{
  "train_examples": 26041,
  "n_mels": 64,
  "hidden_act": "silu",
  "weight_standardization": false,
  "label_smoothing": 0.05,
  "loss": "cross_entropy",
  "init": "lecun_normal",
  "muon_scale": "match_rms_adamw",
  "momentum": 0.98,
  "adamw_lr_other_params": 0.00084,
  "epochs": 148.9,
  "weight_decay": 0.1
}
Rows from block 4, named by matrix and row number. Each number is 128 + 32 x the weight over its row's rms, rounded and kept within 0 to 255. All counts start at 0. Numbers have three digits each. After the name is the row's rms in percent of the matrix's.
# short0: shortcut pointwise conv, stride 2 (model.blocks.4.short.0.weight, 288x192x1), inputs 96-191
short0.31 127:121145141084113114116160124161123089147151160127135163055136124101106072090112127135148119153153093147150167109124165103099150135129124123125127109114060084105132131188128136092132175056115101138133147131141110138129086081152171140138108052117156153140087150075000124121122126115095076153
short0.32 096:171088095102122112139100089157125173091150110162133127144102149141156089103119181090107134057085144183146113134109105055188165108114089138100166113145192112124139087125155134140152173148139109107172127118051122155163107159129120124157131138085149054101085108138153126167146176124091106130
short0.33 102:075145130141170122093145151226092130121082102131089142099122187103145117090126119114124148101161126155074112126110158140144090136118131145102121155123134075127113086208092142152136134132130112147139172163109117118093130070103159130096106121167087119167125163087158103117099093108119171117
short0.34 088:112096159114129175100150073116127099105118222154142116110153117139145123142115114115145091115083185108136112127111098087116133133155103120142152116090108098116186132099119148091162076158095180167126115120160133099045131119158084129102176139102096122133083172142111160148195121142090135071
short0.35 111:142101164106111124086155117113127081101100093091122135161108123155144117118098137166137091099175125092072080112149142207117121197163083171113081158148073147156128122122133150149183147132124101166115083164117115085182145125090117109135198158082176132116099137147111120087133158121135107200
short0.36 107:105163130096122168131162102132135203157166050177103107122148152084148146204084138113061166128138125095130110130154105144134108124151103104123085104154176145073103147112088144122092138189148143163164218151148134128102128102117095130129137113100182131092101161140122068154160093157122075044
short0.37 102:112087136174149112106079186081131141137146081106105074165141087126188128172110192164146106098127147098100108104144183129092134047176181171113150099153088096167128120067136133103119157168118106096118193177098140172108077095064159125132122125141108109088144114068135086100063108116149093122
short0.38 094:147125127144134166105146113120180115138096153123096130155121133162112121203158142156130150124103136109070122127138044113126148090164189128127084123117130067108154134152105101141200131110101065132129137178116160119155086154138148109122125099122118153101189080107113174182103081141214101141
short0.39 104:087146170056115168188096094150096108147214095073113146095147156112126111158165166114102130136099134108134106073108118111141089137103107134116107171101200088125093083088109127115179148178199111130130158083161085106126196091152148126096077123106124125094143095124158098099066092149113106114
short0.40 104:113119088136163105110093101116137051135105086115049072064132180141154140127146136113153133107110113068145149173103129131107099111097163140104085190157111120120095152132132171122088114076087119124091180093075110103152113171124135136065090078130127115093137098134152087105122125124107139105
short0.41 094:154070173135122153106063145153087090164088138096090097209091121111129105120105115124159163160119114155144097135136089129151094119114128169127084136092136134131115110115074104147145128191154132160150138079163136172149098130144105186216125132123096136167146105165122162072150136093063117096
short0.42 098:128102180092134131160179111198049172122088094103113124155159159106102106146100083116094093093102121148166077096154121100189126065126087102095162159123209103069172146120090165123138125182157114094152097120147097175156056151168099089130113117097124141087125117094102151103126125146147116089
short0.43 102:100082215108146164151095126180118094163135205108131151132133169080150123084151118076107149185075091124170108137094080146110145088030135144114123088077145104126122158120161118168096069175160116085104110135131085117124156157187118102152128124144094166136148109105136129148066153118112166169
short0.44 099:200128152129123137130093146126157150071110125166134108091167133158118141136096120204138185126145116111134199118112156128081112060175095128144157080165095129181164153116101129114153143149121133128074082096118142147130123059084095120107136111127109138104159147089107101140110119072192138096
short0.45 104:071099062144113138167086161113029156119119107132178167102112148155065178127113128148128145052118147129224083121114123093128107143125089119146140134099117105175119133117132130156115218131102139099163111083112063155124159170104077131146164152171166169145094151119134130081117090136110192097
short0.46 095:147104179162099093147163088204159105152126115145139139195152165157151120160120185158141173116139128152117071112139129128167142085072147089130072130136126103103142080139140174114128166093118101171090204133141138096133170065141091087087078191105134126074074143084111183071128116124114137113
short0.47 093:080170140137116128157098123107162096064119111045075141114140124122186105153160098079165160133164104136066167054090154085060153138152111131153075107207105123152149125155110141165142060172147128106089091139139138096131150139125167081109167159114172119157138153184129122105093092145106099106
short0.48 113:068127180083081106081134132178173145142070117079126110075100114123139158116160166107170137181166105144121168090118176154098074208124080131091102096117166113071120106121085135158110186140140142132151166110103065189210110204118077129090121136156090133111148087104122085112097090216148109122
short0.49 108:162141116145199091088168110137173086160105104145117104090148082158120081099141143089171121104164122112138061114086109052144126100075163126137234131104081106117098128106118111179101091175115166084131114116108172158076103149084095142109100117103091088149104151103204104174131157187106076138
short0.50 106:118130111124145126136147144118122077125131090192139167087178092138166107101116101150135134156105127169123133121066147116122183131154066099151104103131142131093078119109110140115140145137120115069121120082128135223125109119119191112158117142192180126144148142145068118126109168223185193124
short0.51 111:121108126128136120169154128213073092138131118107141126135126188158139073087145100117070147128053175142131130153115115187066130078142077170107111180094116141137123157143080103183110099176167165120174108164147161134140096109086128193128073110123149140131121118176125080066132112109114082145
short0.52 098:093119080174148154119078047179146143138164110165157117088162130132142121117119111132090145181182080101168152128131181166080143138080128105131123113060086128126144070141118141132163106112063110193164082103096128165112073156133109116198128145140191142097159145121120132145213098072102124125
short0.53 107:115187089161117097173080089113125185157104079127132099121151167114108147170187104090138165100142099120061142103098105097060113099128119182087126107118086146126165077204096089100105112135091108119105105161082158082059130163097120109146085157068099162104131155096160168122053120076139149115
short0.54 105:164108093128109142160079156061130153094140110090182131127127154135143171179120150119112115128125108134125127135115133157115129123123102111099100098111166166192139122104154151126109147132083106139135223072148137079091112123142122072138180154145162151176204106129118097102140111139099096135
short0.55 098:134125151155126129191157092194067097123198117098168155127118115092153127158148117140169086116155115184075138123160134144103133094191117093086147130091137155114145150132092138091119159159067104151108168111193156104113088169131129122105167147081118163125114191154122131110132165050104113164
short0.56 095:041133205129095145159132179138097121163140137108101171095124139114139125072135127103170134145122131149106148161130104106112080112120113076173148063105091104107117109175168165136149122154136120146183112103139150098154143228164157142052142132068156142121123085092126141141108131133115077153
short0.57 098:111128098193123166124169105069155134087128151123078120095102099195125171164136067120089090147103161141108145174169161065145112121091155070140069132169088121118157129169099133069096119109107167167102109124146091143134128146128070135070110102123152132134147133090163120162147090096109131121
short0.58 091:095104148144090143091118135126074065114116138142106082143137101172124101139095051107177127106109152089184159115133135127156154112141092156090157071091129088160213186122092132152102098136154098204110175100152104106070154123160103176070116142108141127092142105145142164136110128097159112164
short0.59 105:132127147125105177135124107240166122147115107079159099093137101132107155169111138100237090130098115133135158136111073137128123132100134098108154130121156112086130102119146079107122068102122154137115144113097073158156141077116142106085082141218107140140107188149121126162119089071106144113
short0.60 101:159133080085103134157077125175069098126110118089074145083087128110146133089075104104124136124077177114109162125126057162114162129114088126141121107115125116130140096059078096123071159179133097100123121105133099114135159124130151135118184111128102162122143156152173118104111096117016219134
short0.61 096:128111144097092111142086115102144104175154159125146137135144152123127097138123212203064131073107132090114164097081105185144233071167124109123123146142129088133098064139097169122172126065106151155136119138117113177140201124120115113160074075162111177144122145071104148146155090134099112145
short0.62 092:148123118125086164117095102131104098166203153074110078173096133113118138067100118148052124166148132097107129140138106120165088127140140113172078128140135180128155090104132188174192159097072179102165157091204117046146107129136098128126108166103095159111154097142150157100114117131123113176
short0.63 094:179076113127092158139120129194185120131178127107106079113134111082168149117122122128106152143118110079191120068095144074100157127165138184198109137111121132102175116139133100118149135241115129149095093129191122090134059153130097119108077079134134162058107139138144138161108091079112117092
short0.64 090:095173101138078102121152125093120139139166107168093177080130174083140110085098155120126115179171092129136154090142138160136095160152112116102152092166137107138139148133098113154108130205177135154125064045137169175101098119141123148082160120199090145134130143137076153099063156208201167078
short0.65 102:065175087112078100035119141124087091099101127168148125082147148098136117148140074160090150151160183107151123099121144175105125129142106133102144133122167165126093099138096126104169123150157146141162126061088195136181137110100115100059125149130117122098140094091127148101098167109087161169
short0.66 088:111110118125129127127099156229176066193148147155068098133158082124111127144208129136120100153129099091132172178142134154134077106129090048105163137218087135188127170066090127091150110150137145070113154169154113117131140174114148117135106093084087164161132135119080172164134076119154105090
short0.67 098:101133145105168173169087069138109092133149084133134092161101131148245154196085143100123157164090165158106142107150109133116135145123102152110142140081146148153122104165135111134157185172139096075110096151144172105134151111122093100155088167122112118121148156114073135109090152125081128088
short0.68 094:120166139121108077149090160140145184146163130099157113116103171130153171154097121100171126104089173070052106207149116113213151111122091104094158108157086084103137090104119085076125136125114157170134142152136126109095167084185105147187139059115129081086078120134156169086118086113098177121
short0.69 099:142073113076095121153140161069113084167176124097097109122172169117174153185112115147127171137115123125082151096146085180115110127127086166109080075164086129143150091143129115085147132114167118101112160192094155101076129151108137099120080150118125157074140124144176176067115114166126121133
short0.70 098:136200141133162129153111086144123175101120157089101132062135138177108206160102154108148083146203088148101144126145121124134143117095109154148110128089140116116107114192111055134141135192141107108115164080067088167110158180119047110191139140137055190114129153146165131141163126156136201085
short0.71 097:165144098203070140135101133191170138086164106111117118127137172128080138165153152115120109071188077132102119093157135223128086134129155109126177128134171086154161127177171127146133152088123123162079065130164085127074128096169122097181140116161077137077134124076110120188112139134083124133
short0.72 096:128122095122181151161129112174103145149144048098156126133099103100149120138100107120122166108140139168179101120192075117119113141149132104107079100128143173160139151127134131127129119103185124089091065159106109172067100129129167104136159136146113168097106149122187165155203139102098118110
short0.73 098:080139112139150145084192064100114164111177144123170082153129104122079116081105179119119129161166115102117107120106134124112170138132187057145062133141121097120156081121144092127123190099148119197094168130114106155107132061108150111100150090104111125158088120134130127131138161184109212109
short0.74 092:163171112087155104117196136114030169116094142170097110118094103156099139133192134102149174124133158108153087134094115082117107076128070136070107108137091146157173230180139093127132169148103120123100169090119134150142109139107118165173170079072135098081117111103134133086088111102141130136
short0.75 092:114136134126149130080141096137145087096103135123071105157145110152144084116149133152068105110130078116076152145072103149091068183159093158164130161082147099168113122103090120135160121095141124078077151137104133190135079122132083098057132139092124113123112101123144114145148104135121111123
short0.76 092:102151149098202128162122143094233146147064156068121098132075124133142146110118137144099136102140184176094126115131074165128140142154099163154120144151115100146143109172104236162057199111137120153075144178174073145123143108114103135182135080106142139139185155128164088085160095099130104131
short0.77 108:157089168057107168137142150125080066144121126145181096077140141081103144156084122156157079161134107138108069138110125149090136177114108084120101134128108102147153108113141153168099204139150085099144127205125115077128094121086110147081045182078148098093122105081138165138132126203157154118
short0.78 105:122171113117139134153086108161152127154103145085107139142084067107136132149141106167168139088193066117126114099208095076162069109115107129089103128183205062153145160190056088108214106162114104135137097134189122138080114196153105164100148107106132142157170106116162115083159107091114128124
short0.79 101:111174119119095099108123122150116149096134112139098168077060119103131069156169119100087154111100117124109090106131113110115149058075116109133133133132137173095144209099102133155111097159205122174164128131131145098101116155142114160085217141148160119105106115142119097060068157165208120121
short0.80 096:107109134184106163124096093093116110116129122143125128109082142180081154111197039172112089140157140072142101186077089157193122097129120104092146165104081094099137098096098085129139140104155095182165116141167121083134168125076069114144074075121095074117122160132070171190130050141075118120
short0.81 096:114095124074117146092133119113047194133177132112091083085135089135167113132126131127113159148117192145104120072135154094160108183126159124111139143144149133129109061133127125047101106188129077193156118222142129101173158104142166077097108099141129140155123166162132133135126145113069154160
short0.82 094:079178177127153161119093119128199118173088089142093126153075138089131166087140113100050191115161101163111182092094115156053112117143131128089124118114147158171150129136109094091081150129139170145108105167094126146150111185156122160103122150153195122154175141087142121171181071150095082130
short0.83 106:156128110179147118091086123120151077106128113112172105118108091076140119140143125131106144151174092151114144118094101115136129158119119132121097144136117141179176098134109134171123093178171063095128071090124104158158105136114117100170158088129109149126116151103133122162125104145102125163
short0.84 100:128159128094132097079147170151098142174148159108104115117104115130148126111086087151123103138128066136117195115088169131123107255187128095136113133109173112054157126153065072133130098102128066132143136123143188175084122168148124123082105102133125144155094119123130121116130118166249118081
short0.85 100:127147190101102137098112097097093085119174137093113122097096155132163123124146113122102142140116108144088147113103150124171165108106103123184116147062067079075112119121146163165168144077107130154106106117174177130080122120163202074156073082125074109179075160165124069172091125126102103099
short0.86 101:101134104118152104217105172059112139192171080104128075136097093151201189117155134165091084092110203054113149071125091133116147110121108108097085120116110129139121126140146116100163101174131158126120114078117194118122106104107127142136152166110061105153110146108136097127086133129077172110
short0.87 097:147094129161120157128146099071163117135066113111145142094115164112125105152128098131145116172079134132144073134114131175152170116127157126124173130205105129105156102155143153084098105111163125140097124061065154187241079138143148104109134153160143117101037052115127098110102091092147126060
short0.88 085:114098179083135100138118091091070103115184093119117158112188126130102088088160152141115153109141115112082172148178109128061123132104151088089142111097090113162132132110151108146134051105185118127123102122101223131122142086179129175103086147100126106114081119127132102122168108061071130135
short0.89 100:159164144100175158102107120125154120135130080122063109111065052144115093099148109109133144139110129099142122090101070246129136143106126109124091034070168117159149087097120133087144118189163103140121130134122146134125171098110116094139178116107124096121122082125127153107135103102138075159
short0.90 096:173086110147129061093111090174085155134115083140142091096066164090122149125157112129148116137150155121107121065106148173147142171159117168136060171114074151131115156120150151142184072062054155105098127135110111178052092136190094099071108144139125151096150114127097122129102135111100140142
short0.91 096:130118105117128083133115207081089071117115142137134109082137136092145127123120116123119132112127154200150113105112136078145138189139148168092084162075158091161197140100118131128111133083147113152068125134159192046189110088148153092114127144166086138118110154099110100082139140121102141103
short0.92 102:149077157098177102090148084090163104112146112094140101146074108140129137122109111112128164102146122154147148152065135148086080111097113124114135121107183152171173100124064126166114077147177178203092123133077125150157155159130087160189091143122073151113172108121102065139083092140092147087
short0.93 100:087105150114157084098130113111099123144134095145102076073151123135176134103171085143185197153111181133155088112122162116134186084145214077124121125125167078183185067099152207096104109122199104073063127104125096129091125106179162118090179116094111097148130121098120088124086105108207133119
short0.94 101:073128092120111105103098163107158145168114125090087169156115138146143100192116119170152113142131132155107119142157153143141113168111184089148105148105055115103118151140118088120166116151132070106122101125067139184159127124118051171124066154128114138142169110110134110132154141142171131060
short0.95 103:178119066100175159157125137105124166104143147155222103099120117143115081176153135114132123077088092122157130090131106090120154125127173066086131108132132084113141138115114122114105120177106102135159069116149115146123092082127161121119156140118089093136139155182153074128090147107154180098