config = dict(
    hop_length=160,
    num_classes=2,
    arch='quartznet',
    depths=[2, 2, 2, 2],
    optimizer='normuon',
    weight_decay=0.1,
)
Rows from block 4, named by matrix and row number. Rows with one number belong to one channel. Each number is 128 + 32 x the weight over its row's rms, rounded and kept within 0 to 255. All counts start at 0. After the name is the row's rms in percent of the matrix's.
# convs1: first pointwise conv (model.blocks.4.convs.1.weight, 288x192x1), inputs 96-191
# convs3: second pointwise conv (model.blocks.4.convs.3.weight, 288x288x1, transposed), outputs 96-191
convs1.34 087 [122 145 147  79 125  90 223 153 146 108 125 163 175 137 113 152 118 102 119 121 205 186 144 168 105  91 134 125  89 134 143 124 124 133  75 154 101 113 119 117 140 190 104 130 148 132 156 142 133 161 116 154 139 130 194  52 144  74 203 175 148 207 144 114 115 192 117  98 116 141 141  89 131 163 163 121 123 110 136  92 155 135  94  83 162  98 130 103 163 123 149 136 179 106 112 176]
convs3.34 084 [113 162 118 168 136 101 210  98 130 156 145 123  88 144  66  80 174 146 123  98 156  30 152 163 158 126  74 111 156 159  88  73  97  96 172 152 102 150  95 114 149 132 121 159 144 113 167 109  98  91 173 109  76 144 133 115 143 144 152  87 168 129 166 109 116 111 147  87 127 115  88 162 130  92 108 159 154 155 135 103 133 125 139 129 139 151 117  78 138 139 145 171 104 143 153 113]
convs1.36 095 [141 139 181  69  92 156 111 112 156 124 135 238 111 145 147 120  98 166  85 138 145 124 112  87 159 109 137 143 146 156 138  95  82 183 130  93 146 122  96 104 151 127  96 156 139 139 128 122 130 170  92 141 125 140  87 158 144  88 129 131 125 138 105 132 141 176 134 135  84 183 164 133 106 147 133 108 117  79 105 129 104 151 166 115 169  86  66  97 108 122 101 167 124 129 121 104]
convs3.36 108 [126 139 152 144 123  92  76 137 145  96  83 142 158 108 112 135 179 157  63  79 131 150  20 132  83 154 161  61  95 107 121 132 116 165  96 121 105 124 161 135 130 149 136 130  52 100 168 174  79  25 125 150 180 107 122 125 110  62 106 114 146 128 135 124 118 169 145 154  93 138 151  92 141 138 101 126 179  77 144 128  90 140 131 103 122 123  92 132  82  84  91 160 136 103 147 195]
convs1.38 099 [158 241 129  77  86 135 165 219 110 112 111 141 162 173 189 176 111 115 100 107 100 148 104 104 110 157 123 149 133 104 120 139 135 111 157 158 124 133 150 120 101  97 154 169  88 114 143 198  88 108 122 146 156 135 155 127 152 146 171 107 112 125 141 102 177  97 139 170  92 126 101 150  83 156  87 101  58  75 112 139 114 111 127 125 162 145 118 116 150 176  86 194 166 133 173 166]
convs3.38 095 [101 124 109 130 133  95 129  34 106 118 100 128 120 154 168 115  85  57 130  54 117 156 119 169 159 132 155 139 139 135 166 121 127 136 112 126 174 149 156 133 107 231 140 146 105 170 151  58 114 143 129 209 126 188 213  75 125 168  70 181  86 128 166 112 116 144  83 105  79 116 107 153 134 122  95 192 154 135 118 117  81 140 124 162  62 175 172 102  45 168 160 139 129 119 132 155]
convs1.39 110 [155 173 138 171 137 120 151 155 126 118 129 132 113 149 189  76 102 103  99 140 162  88 123 203 109 152 130 128  81 106 197  96 132 119 119 149 137 121 141 155 155 143 166 146 135 103 105 138 121  64 172 126 122 110 110 110 135 137 134 116 137  66 139 137 148 150  97 129 108 150 133 109 183 141 146 148 120 242 128 155 131 135 162 127  87 111 134 100 182 136 136 103 128  65 171 152]
convs3.39 110 [164 112 138 161 100 211 156 112 116 166 153 189 139 111 116 101  92  86  95 223 141 135 134 108 147 113  95 130 114 126 149  83 153 103 112 141 112 122  61 111 128 115 125 124 117 123  71 139  88  59 104 106 138 118  93 157 135 140  90 109 141 107 118  39 119 194 135 120  80 162  85 118 114 125 109  86 125 175 135 107 138 125 106  89 111  79 109 140  66 136 101  67 112   0 100  96]
convs1.40 106 [109 160 109 140 117  85 211  97 162 136 109 134 129 158 119 157  61 119 187 158  91 156 136 121 124 109 132 106 161  97 155 129 128 117 148 146  84 123  76  88 136 106 125 111 161 108 106 196 114 116 133 136 116 185 136  60 141 135 125 173 142 147 150  59  33 139 118 122 122 140 131 120 117 149 122 132 135 183 137 152 127 143  70 123  90  98 144 124 120  80 105 102 109  85 108  97]
convs3.40 103 [103 138 142 127 140 110 180 146 122 182 137 172 108  73 121  75  91 105 149  26 115 175 169 139  97 186 174 101 163 151 128 146 146 147 142 163 117 135 110 164 135 102 132 116 161 137 121  90 139 132 154 130 153  73 202  67 115  83 153  92 136 128 144 115 132  77 105 139 144 136 124 135 143 172  81 153  97 118 118 106 183 111 138 102  89 103 127 124 105  11 104  91 140 183 137 127]
convs1.41 091 [ 57 188  94 164 127 104 138 141 127 164 153 243  98 135 147  99  94 117  92 126 127 143 161 174  91 111 164 135 151 145 148 103 121  87 178 117  65 117  94 105 151 133 103 136 157 148 114  78 151 138 114 135  85 125 194 107 126 123 118 149 116 131 163 167 170 110 169 133  95 107 130 149 115 107 171  95  79 122 106  87 167 144 142 109 124 164 142 132  91 105 173 160 194 140  99 133]
convs3.41 093 [120  91 111 132  72 128 120 149  90 189 128 104 149  82 120  63 171  86 166  94 113  84 118 144 255 182 127 104 142 156 152  51 121 120 136  69 115 100 130 173 165 137 151  71 151 102 149 155 198 133 142 126 109  89  81 159 139 126 102 101 102  94  83 131 169 143 130 123 117 139 105 180 132 145 107 188 117 100 187 114 104 167 185 136 106 111 118 110  99  79 157 134 140 169 112 116]
convs1.42 103 [119 186 167 186  95 114 119 176 136 129 113 105 104  90 129 152 141 159 104  74 143 149 134 120 149 121 172 149 111 134 134 134 126 116  45 106 118 139  29 201  94 127 110 139 122 108 125 141 119 116 132 142 174  96 101 112 102 190 147 159 161 118 148 173 156 158 126 140 139 178 118 140 154 173 162 138 162 159 139 144 198 121 147 169 117 102 184  91  40 111  92  94 151 141 149  72]
convs3.42 099 [128 142  92 109 116  61 114 161 130  76 172 131  96 109 146 140 111 125 117  79 124 131 118  81 152 124 114 140 113 144 153 147 116  99 187 169 129 116 179 153 105 152 105 133 159 127 156 200  97 142 124 100 147 186  86 156 124  87  59 123 155 143 123 215 117 183 102 150 106 137 155 144 140 219 200 150 115 107 190 138 124 112 143 130 126 108  99 115 157 118 139 118 119 165 112 123]
convs1.43 102 [156 135 140  89  91  86 189 128 129  85 112  84  79 164  89 135 223 125 141 140 199  92 159 131 155  99 154 138 140 100 180 177 109 120 144 107 115 127  86 108  69 151 123 122 114 115 147 155  93 133 137 113 119 154 192  57 129 143 121 139  82 108 161 125 102 171 115 170  98 197 156 177 124  86 132 159 155 144 142  85 105 151 119 174 118  73 135  83 158 190  70 187 147  93 129 132]
convs3.43 099 [111 106 105 104  99 152 107  94 149 120 105  74 145  77 136 152 169  73 117 183 160 127  86 143  87 184  93  41 196 144 158 147 130 106 139 145 117 137 151 138 155 170  99 109 142 144 132 103 110 160  70 160 161 174 166  78 108 129 140  93 173 133 133 129 143 132 110 141 152 170 152 166 122 176 145 150 108 164 176 134 125 128 102 148 130  93 139 106 101 134 109 142 139 114 131  98]
convs1.44 102 [101 117 105  99 135 182  81 146 136 127 111 133 144 135  80 138 155 214 109 186 147 124 158 127 119 169 108 107 165 128 120 123 155  78 119 103 153 120 143 136  81 179 162  78 208 110  98 102 106 126 138 142 129 148 164 109 137 139 151 136 123 126 113 115 109 152 131 141 107 122 113 108 103 130 141 114 166 187 152 171 158  84 113  89 114 128 161 124 208 110 116 134 113 110 163 164]
convs3.44 106 [100 108  89 146 119 164 119 107 106 110 168 146  63 162 118 141 114 116 144 143 100 116 151 159  84 209 111 125 119  97 104 134 148 105 123 129  99 107 182  76 143 154 106 166 139 106  53 113 185 114 116 110  83 104 145 142 147 102 127 126 137 149 139 128 110  88 188 137 151  73 124 103 157 127 189 126 138  84 143 149 132 135 152 169  87 109  76 154 120 128 170 197 146 183 168 126]
convs1.45 094 [145 107 131 158 140 140 111 133 119 148 108 101  97 110  83 122 161 149  51 158 100  88 182 173 143  56 112 164 108 143 140 151  85 120 186 129 109 171 112  90 139  93 183 171 126  64 148 164 151  55 147 100 119  83  89 113 149 105 106 135 156  84 136 143 116 183 167 111 161 186 171 136 142 106 121 153 108 112 110 131 152 101 118 145 136 143 142  87 121 132 142 133 109 126 133 131]
convs3.45 097 [118 134 109 190 131  80 128 100  98 139 123 125 159 117 149 141 152 117 139  68 110 178 141 121 135 143 191 196 130 164  71  70 150 113 167 122 129 119 132 160  99  88 149 112 189 144  92 147 114 116 165 120  97 167 169 157 190  64  95 147 134  71 141 150  93 146 120  50 148 124 142 119 139 163  48 186 120 117 177 144 154 104  74 132  85 133  58 151 158 130 129 149  89 155 164 127]
convs1.46 105 [113  82  94 134 118  64 145  81 115 107 172 188 131 102 108 138 114 133 153 115 183  95 137 133 111 157  57  95 105 122 129  72 177 146 150 142 160  87 165 136 127 150 152 113  90 144 122 136 129 106 124 162 158 151 123 142 101 134 185 112 122  91 162 116 110  88 171 148 145 139 153 130 147 163 113 109  85 125 121 155 158 101 122 173 145 149 133 138 143 118 104 154 110 123 124 146]
convs3.46 102 [156 128  94 111  97  93 124 160 142 140  74 139 116 121 132 155 147  55 171 101 163 137 117 120 147 104 180  98 117 124 124 129  67 142 167 148  84 136 163 147 158  96 144 129 168  94 141 157 152 189 178 106 115 134 134 233 151 107 175 125 104 136 147  69 126 111 154 172 161 144 152 163 111 153 109  99 126 138 120 125 123 105  93 120 168 129 172 118  93 166 140 115 169 145 109 118]
convs1.47 093 [145 142 126  82 135  92 108 165 119 108 113 121  96  89  96 169  90 183 141 159  93  85 166  83 129  70 116 123 149 123 142 166 110  59 144  94  80 128 152 132 110 159 163 133 142  76 129 111 154  95 166 111 122  86 101 129 118 122 157  97 160 147 131 112 107  81 147 126  99 101 133 113 176 121 120 101  96  96 102 144 139 148 147 150 136 123  87 118 105 169 100 130 109 113 101  96]
convs3.47 099 [156 138 218 127 156 126 127  87 133 152 166 138 180  69 152 141 107 167 140 116 154 136  67 115 130 150 148 108  75 135 126 153 143 149 143 147 129 137 121 127  91 130 130 176 110 113  98 101 108 146 162 183 188 144  70 129 178 138 101 116 117 160 139 146 121 152  79 102 135  62 134 161 126  74  43 102 213  18 163 138 104 131 155 100 135 165  64 147 122 121 148 130  82 149 153  55]
convs1.49 100 [111 164  90 141 143 146 137 107 101 113 107  80 160 165 130 128 125 141 141 127 142 162 124 120 114 154  86 144 194 153 132 150 151 141 140 169 145 148 106 142 131 165  91 166  93 134 155 152 189  76 122 240 172 111 128 172 116 116 113  84 152 166 119 126 148 144 163 118 137 113 121  74 104 143 181 132 139 196  97 160 196  99 108 137 180 189 129 132 100 130 146 127 163 172 145 128]
convs3.49 108 [ 90 116 140 113 117 136 118 115 151 131 119 139 101  93 145 174 207 174 163  98  64 115 131 118 127  90 156 247  77 112 116 121 135 124  18  84 132  99 109 151 122 169  98 123 156 143 132 140 163  94 134 187 137 137 111 208 106 106  95  88 139 135  85  79 120 155  67 168 174 169 107  96 104  60 113 150 102 140  90 116 111 130 125 109 192 111  70 115 119  66  87 142 118 136  51 161]
convs1.50 097 [124 185 105 111 142 111  99 124  94 145  81  70  69 113 121 132 146  80 127 143 163 145  48  32 137 152 174  87 149 132 118 133 121 181 172 124 146  92  82 128 136  94 108 147 102 145  78  98 113  88 114 132 166  75 167 154 109 109 176 148 148  94 112 118 135 127  76 122 103 115 100 187 152 107  89 166  75  97  85 120 164 112  76 150 103 139 134 147 153 163 115 143 145 115 120  50]
convs3.50 095 [130 108 159 198 109 187 106 112 112 192 209 114 128 169 108 151 118  81 103 126  80  76  82 123 144 125  97 139  84  71 114  37 105 109 138 160 130 130 126  79 109 133 120 159 149  90 117 128 150 132 143 146 112 110 138  92 163 181 129 164  97 110 115 129 170 101 150 175 140  89 116 156 171 170 169 133  93  86 111  98  92 145 121 151 194  99 112 157 127  99 106  87 145  69 169  98]
convs1.51 090 [151 161 115 152 142 108 116 117 149 131 202  66 143 101 122 125 108 131  87  78 149 177  77 191 122  93 126 102 131 119 128 156 135 100 155 101 129 127  99  87  91  90 134 112 163 140 115 118  96 166 163 189 145 159 166  82 131 105 110 137 142 156 156 148 103 112 153 131 122 118 122  72 126 180  90  96 109  80 102  94  59 109  86 108 146 109 183 145  53 149  93 145 125 140 164  91]
convs3.51 097 [118 135 155 104 136 102  91 155 161  76 126 130 184 123 135 122  85  73 130 115 124 102 148  85  90  94 132 171 110 135 165  92  97  49 145 104 108 112  94 157 142 138 185 130 161 135 161  87 121  99 138 136  78 155 122 115 147 158 154 134 125 105 156 143 140  83 177 170 153 142 135 132 141 124 168  94 140 144 179 145  92 145 166 146 154 108 119 123  39 130 169 115 130 134   2 143]
convs1.54 103 [111 119 181  87 102 140  81 130 155 161 164 196 163 117 108 109 179 187 163 116  87 121 104 115 124  87 150 159 124 154 153 130 110 116 124 113 146 140 150 115  83 141 173 113 110 138 119 129 219  76 109 157 115  94 108 162 154 100 116 108 128 100 183 167 150  86 143 163 132 123 141 131 140  79 143 106 102 116 106 141 137 158 106 169 110  61 123 160  70 126 110 147 115 117 159 134]
convs3.54 097 [144 195  87 115 147 113 157 187 155 115 132 133  75 136  96 125  74 111 118 126 114 109 197 102  61  63 136 182 117 119  65 159 116 159 159 106 131 134 109 114 106 134 108  95 156 115 122 165 106 111 114  96 102 131 111 135 177  95  89 110 181 138 175 133 135 106 151 153 133  76 149  73 147 171 121 126 164 137 185 169 163 167  80 147 126 113  78 159  72  99 106 110 152 156 148 155]
convs1.55 103 [132 176 102 101 136 155 152 202  64 133  78  93 182 127  76 109 111  28 123 137 192  90 142 121 137 120  94 154 111 135 140 119 105 142 125 137 151 135 126 125 156 179 150 161 181  65 143  85  98 130  84 125 117 140 144 155 153 183 148  90 127 129 101 165 103 177 124 161 144 141  83 177  89 116 104  60  95  88 127 152 141 217 162 125 107 140 103  84 129  74 104 173 158 146 151 127]
convs3.55 105 [120 145 138  90 159 175 137 105 119  98  77 131 138 113 129 164 165 149  92 138 109 105 138 173  96 156  71 114 143 136 143  97 161 158 123 149 145 211 161 126 150 128 129 157 129 139 128 170 113 154 148 186  85 144 216 117  98 134 139 147 120 150 100 143 141 116 112  76 110 214 123 143 148 107  86 144  94  99 219 115 163 104 171 118 125 174 110 125 131 123 126 132 117  81 163 129]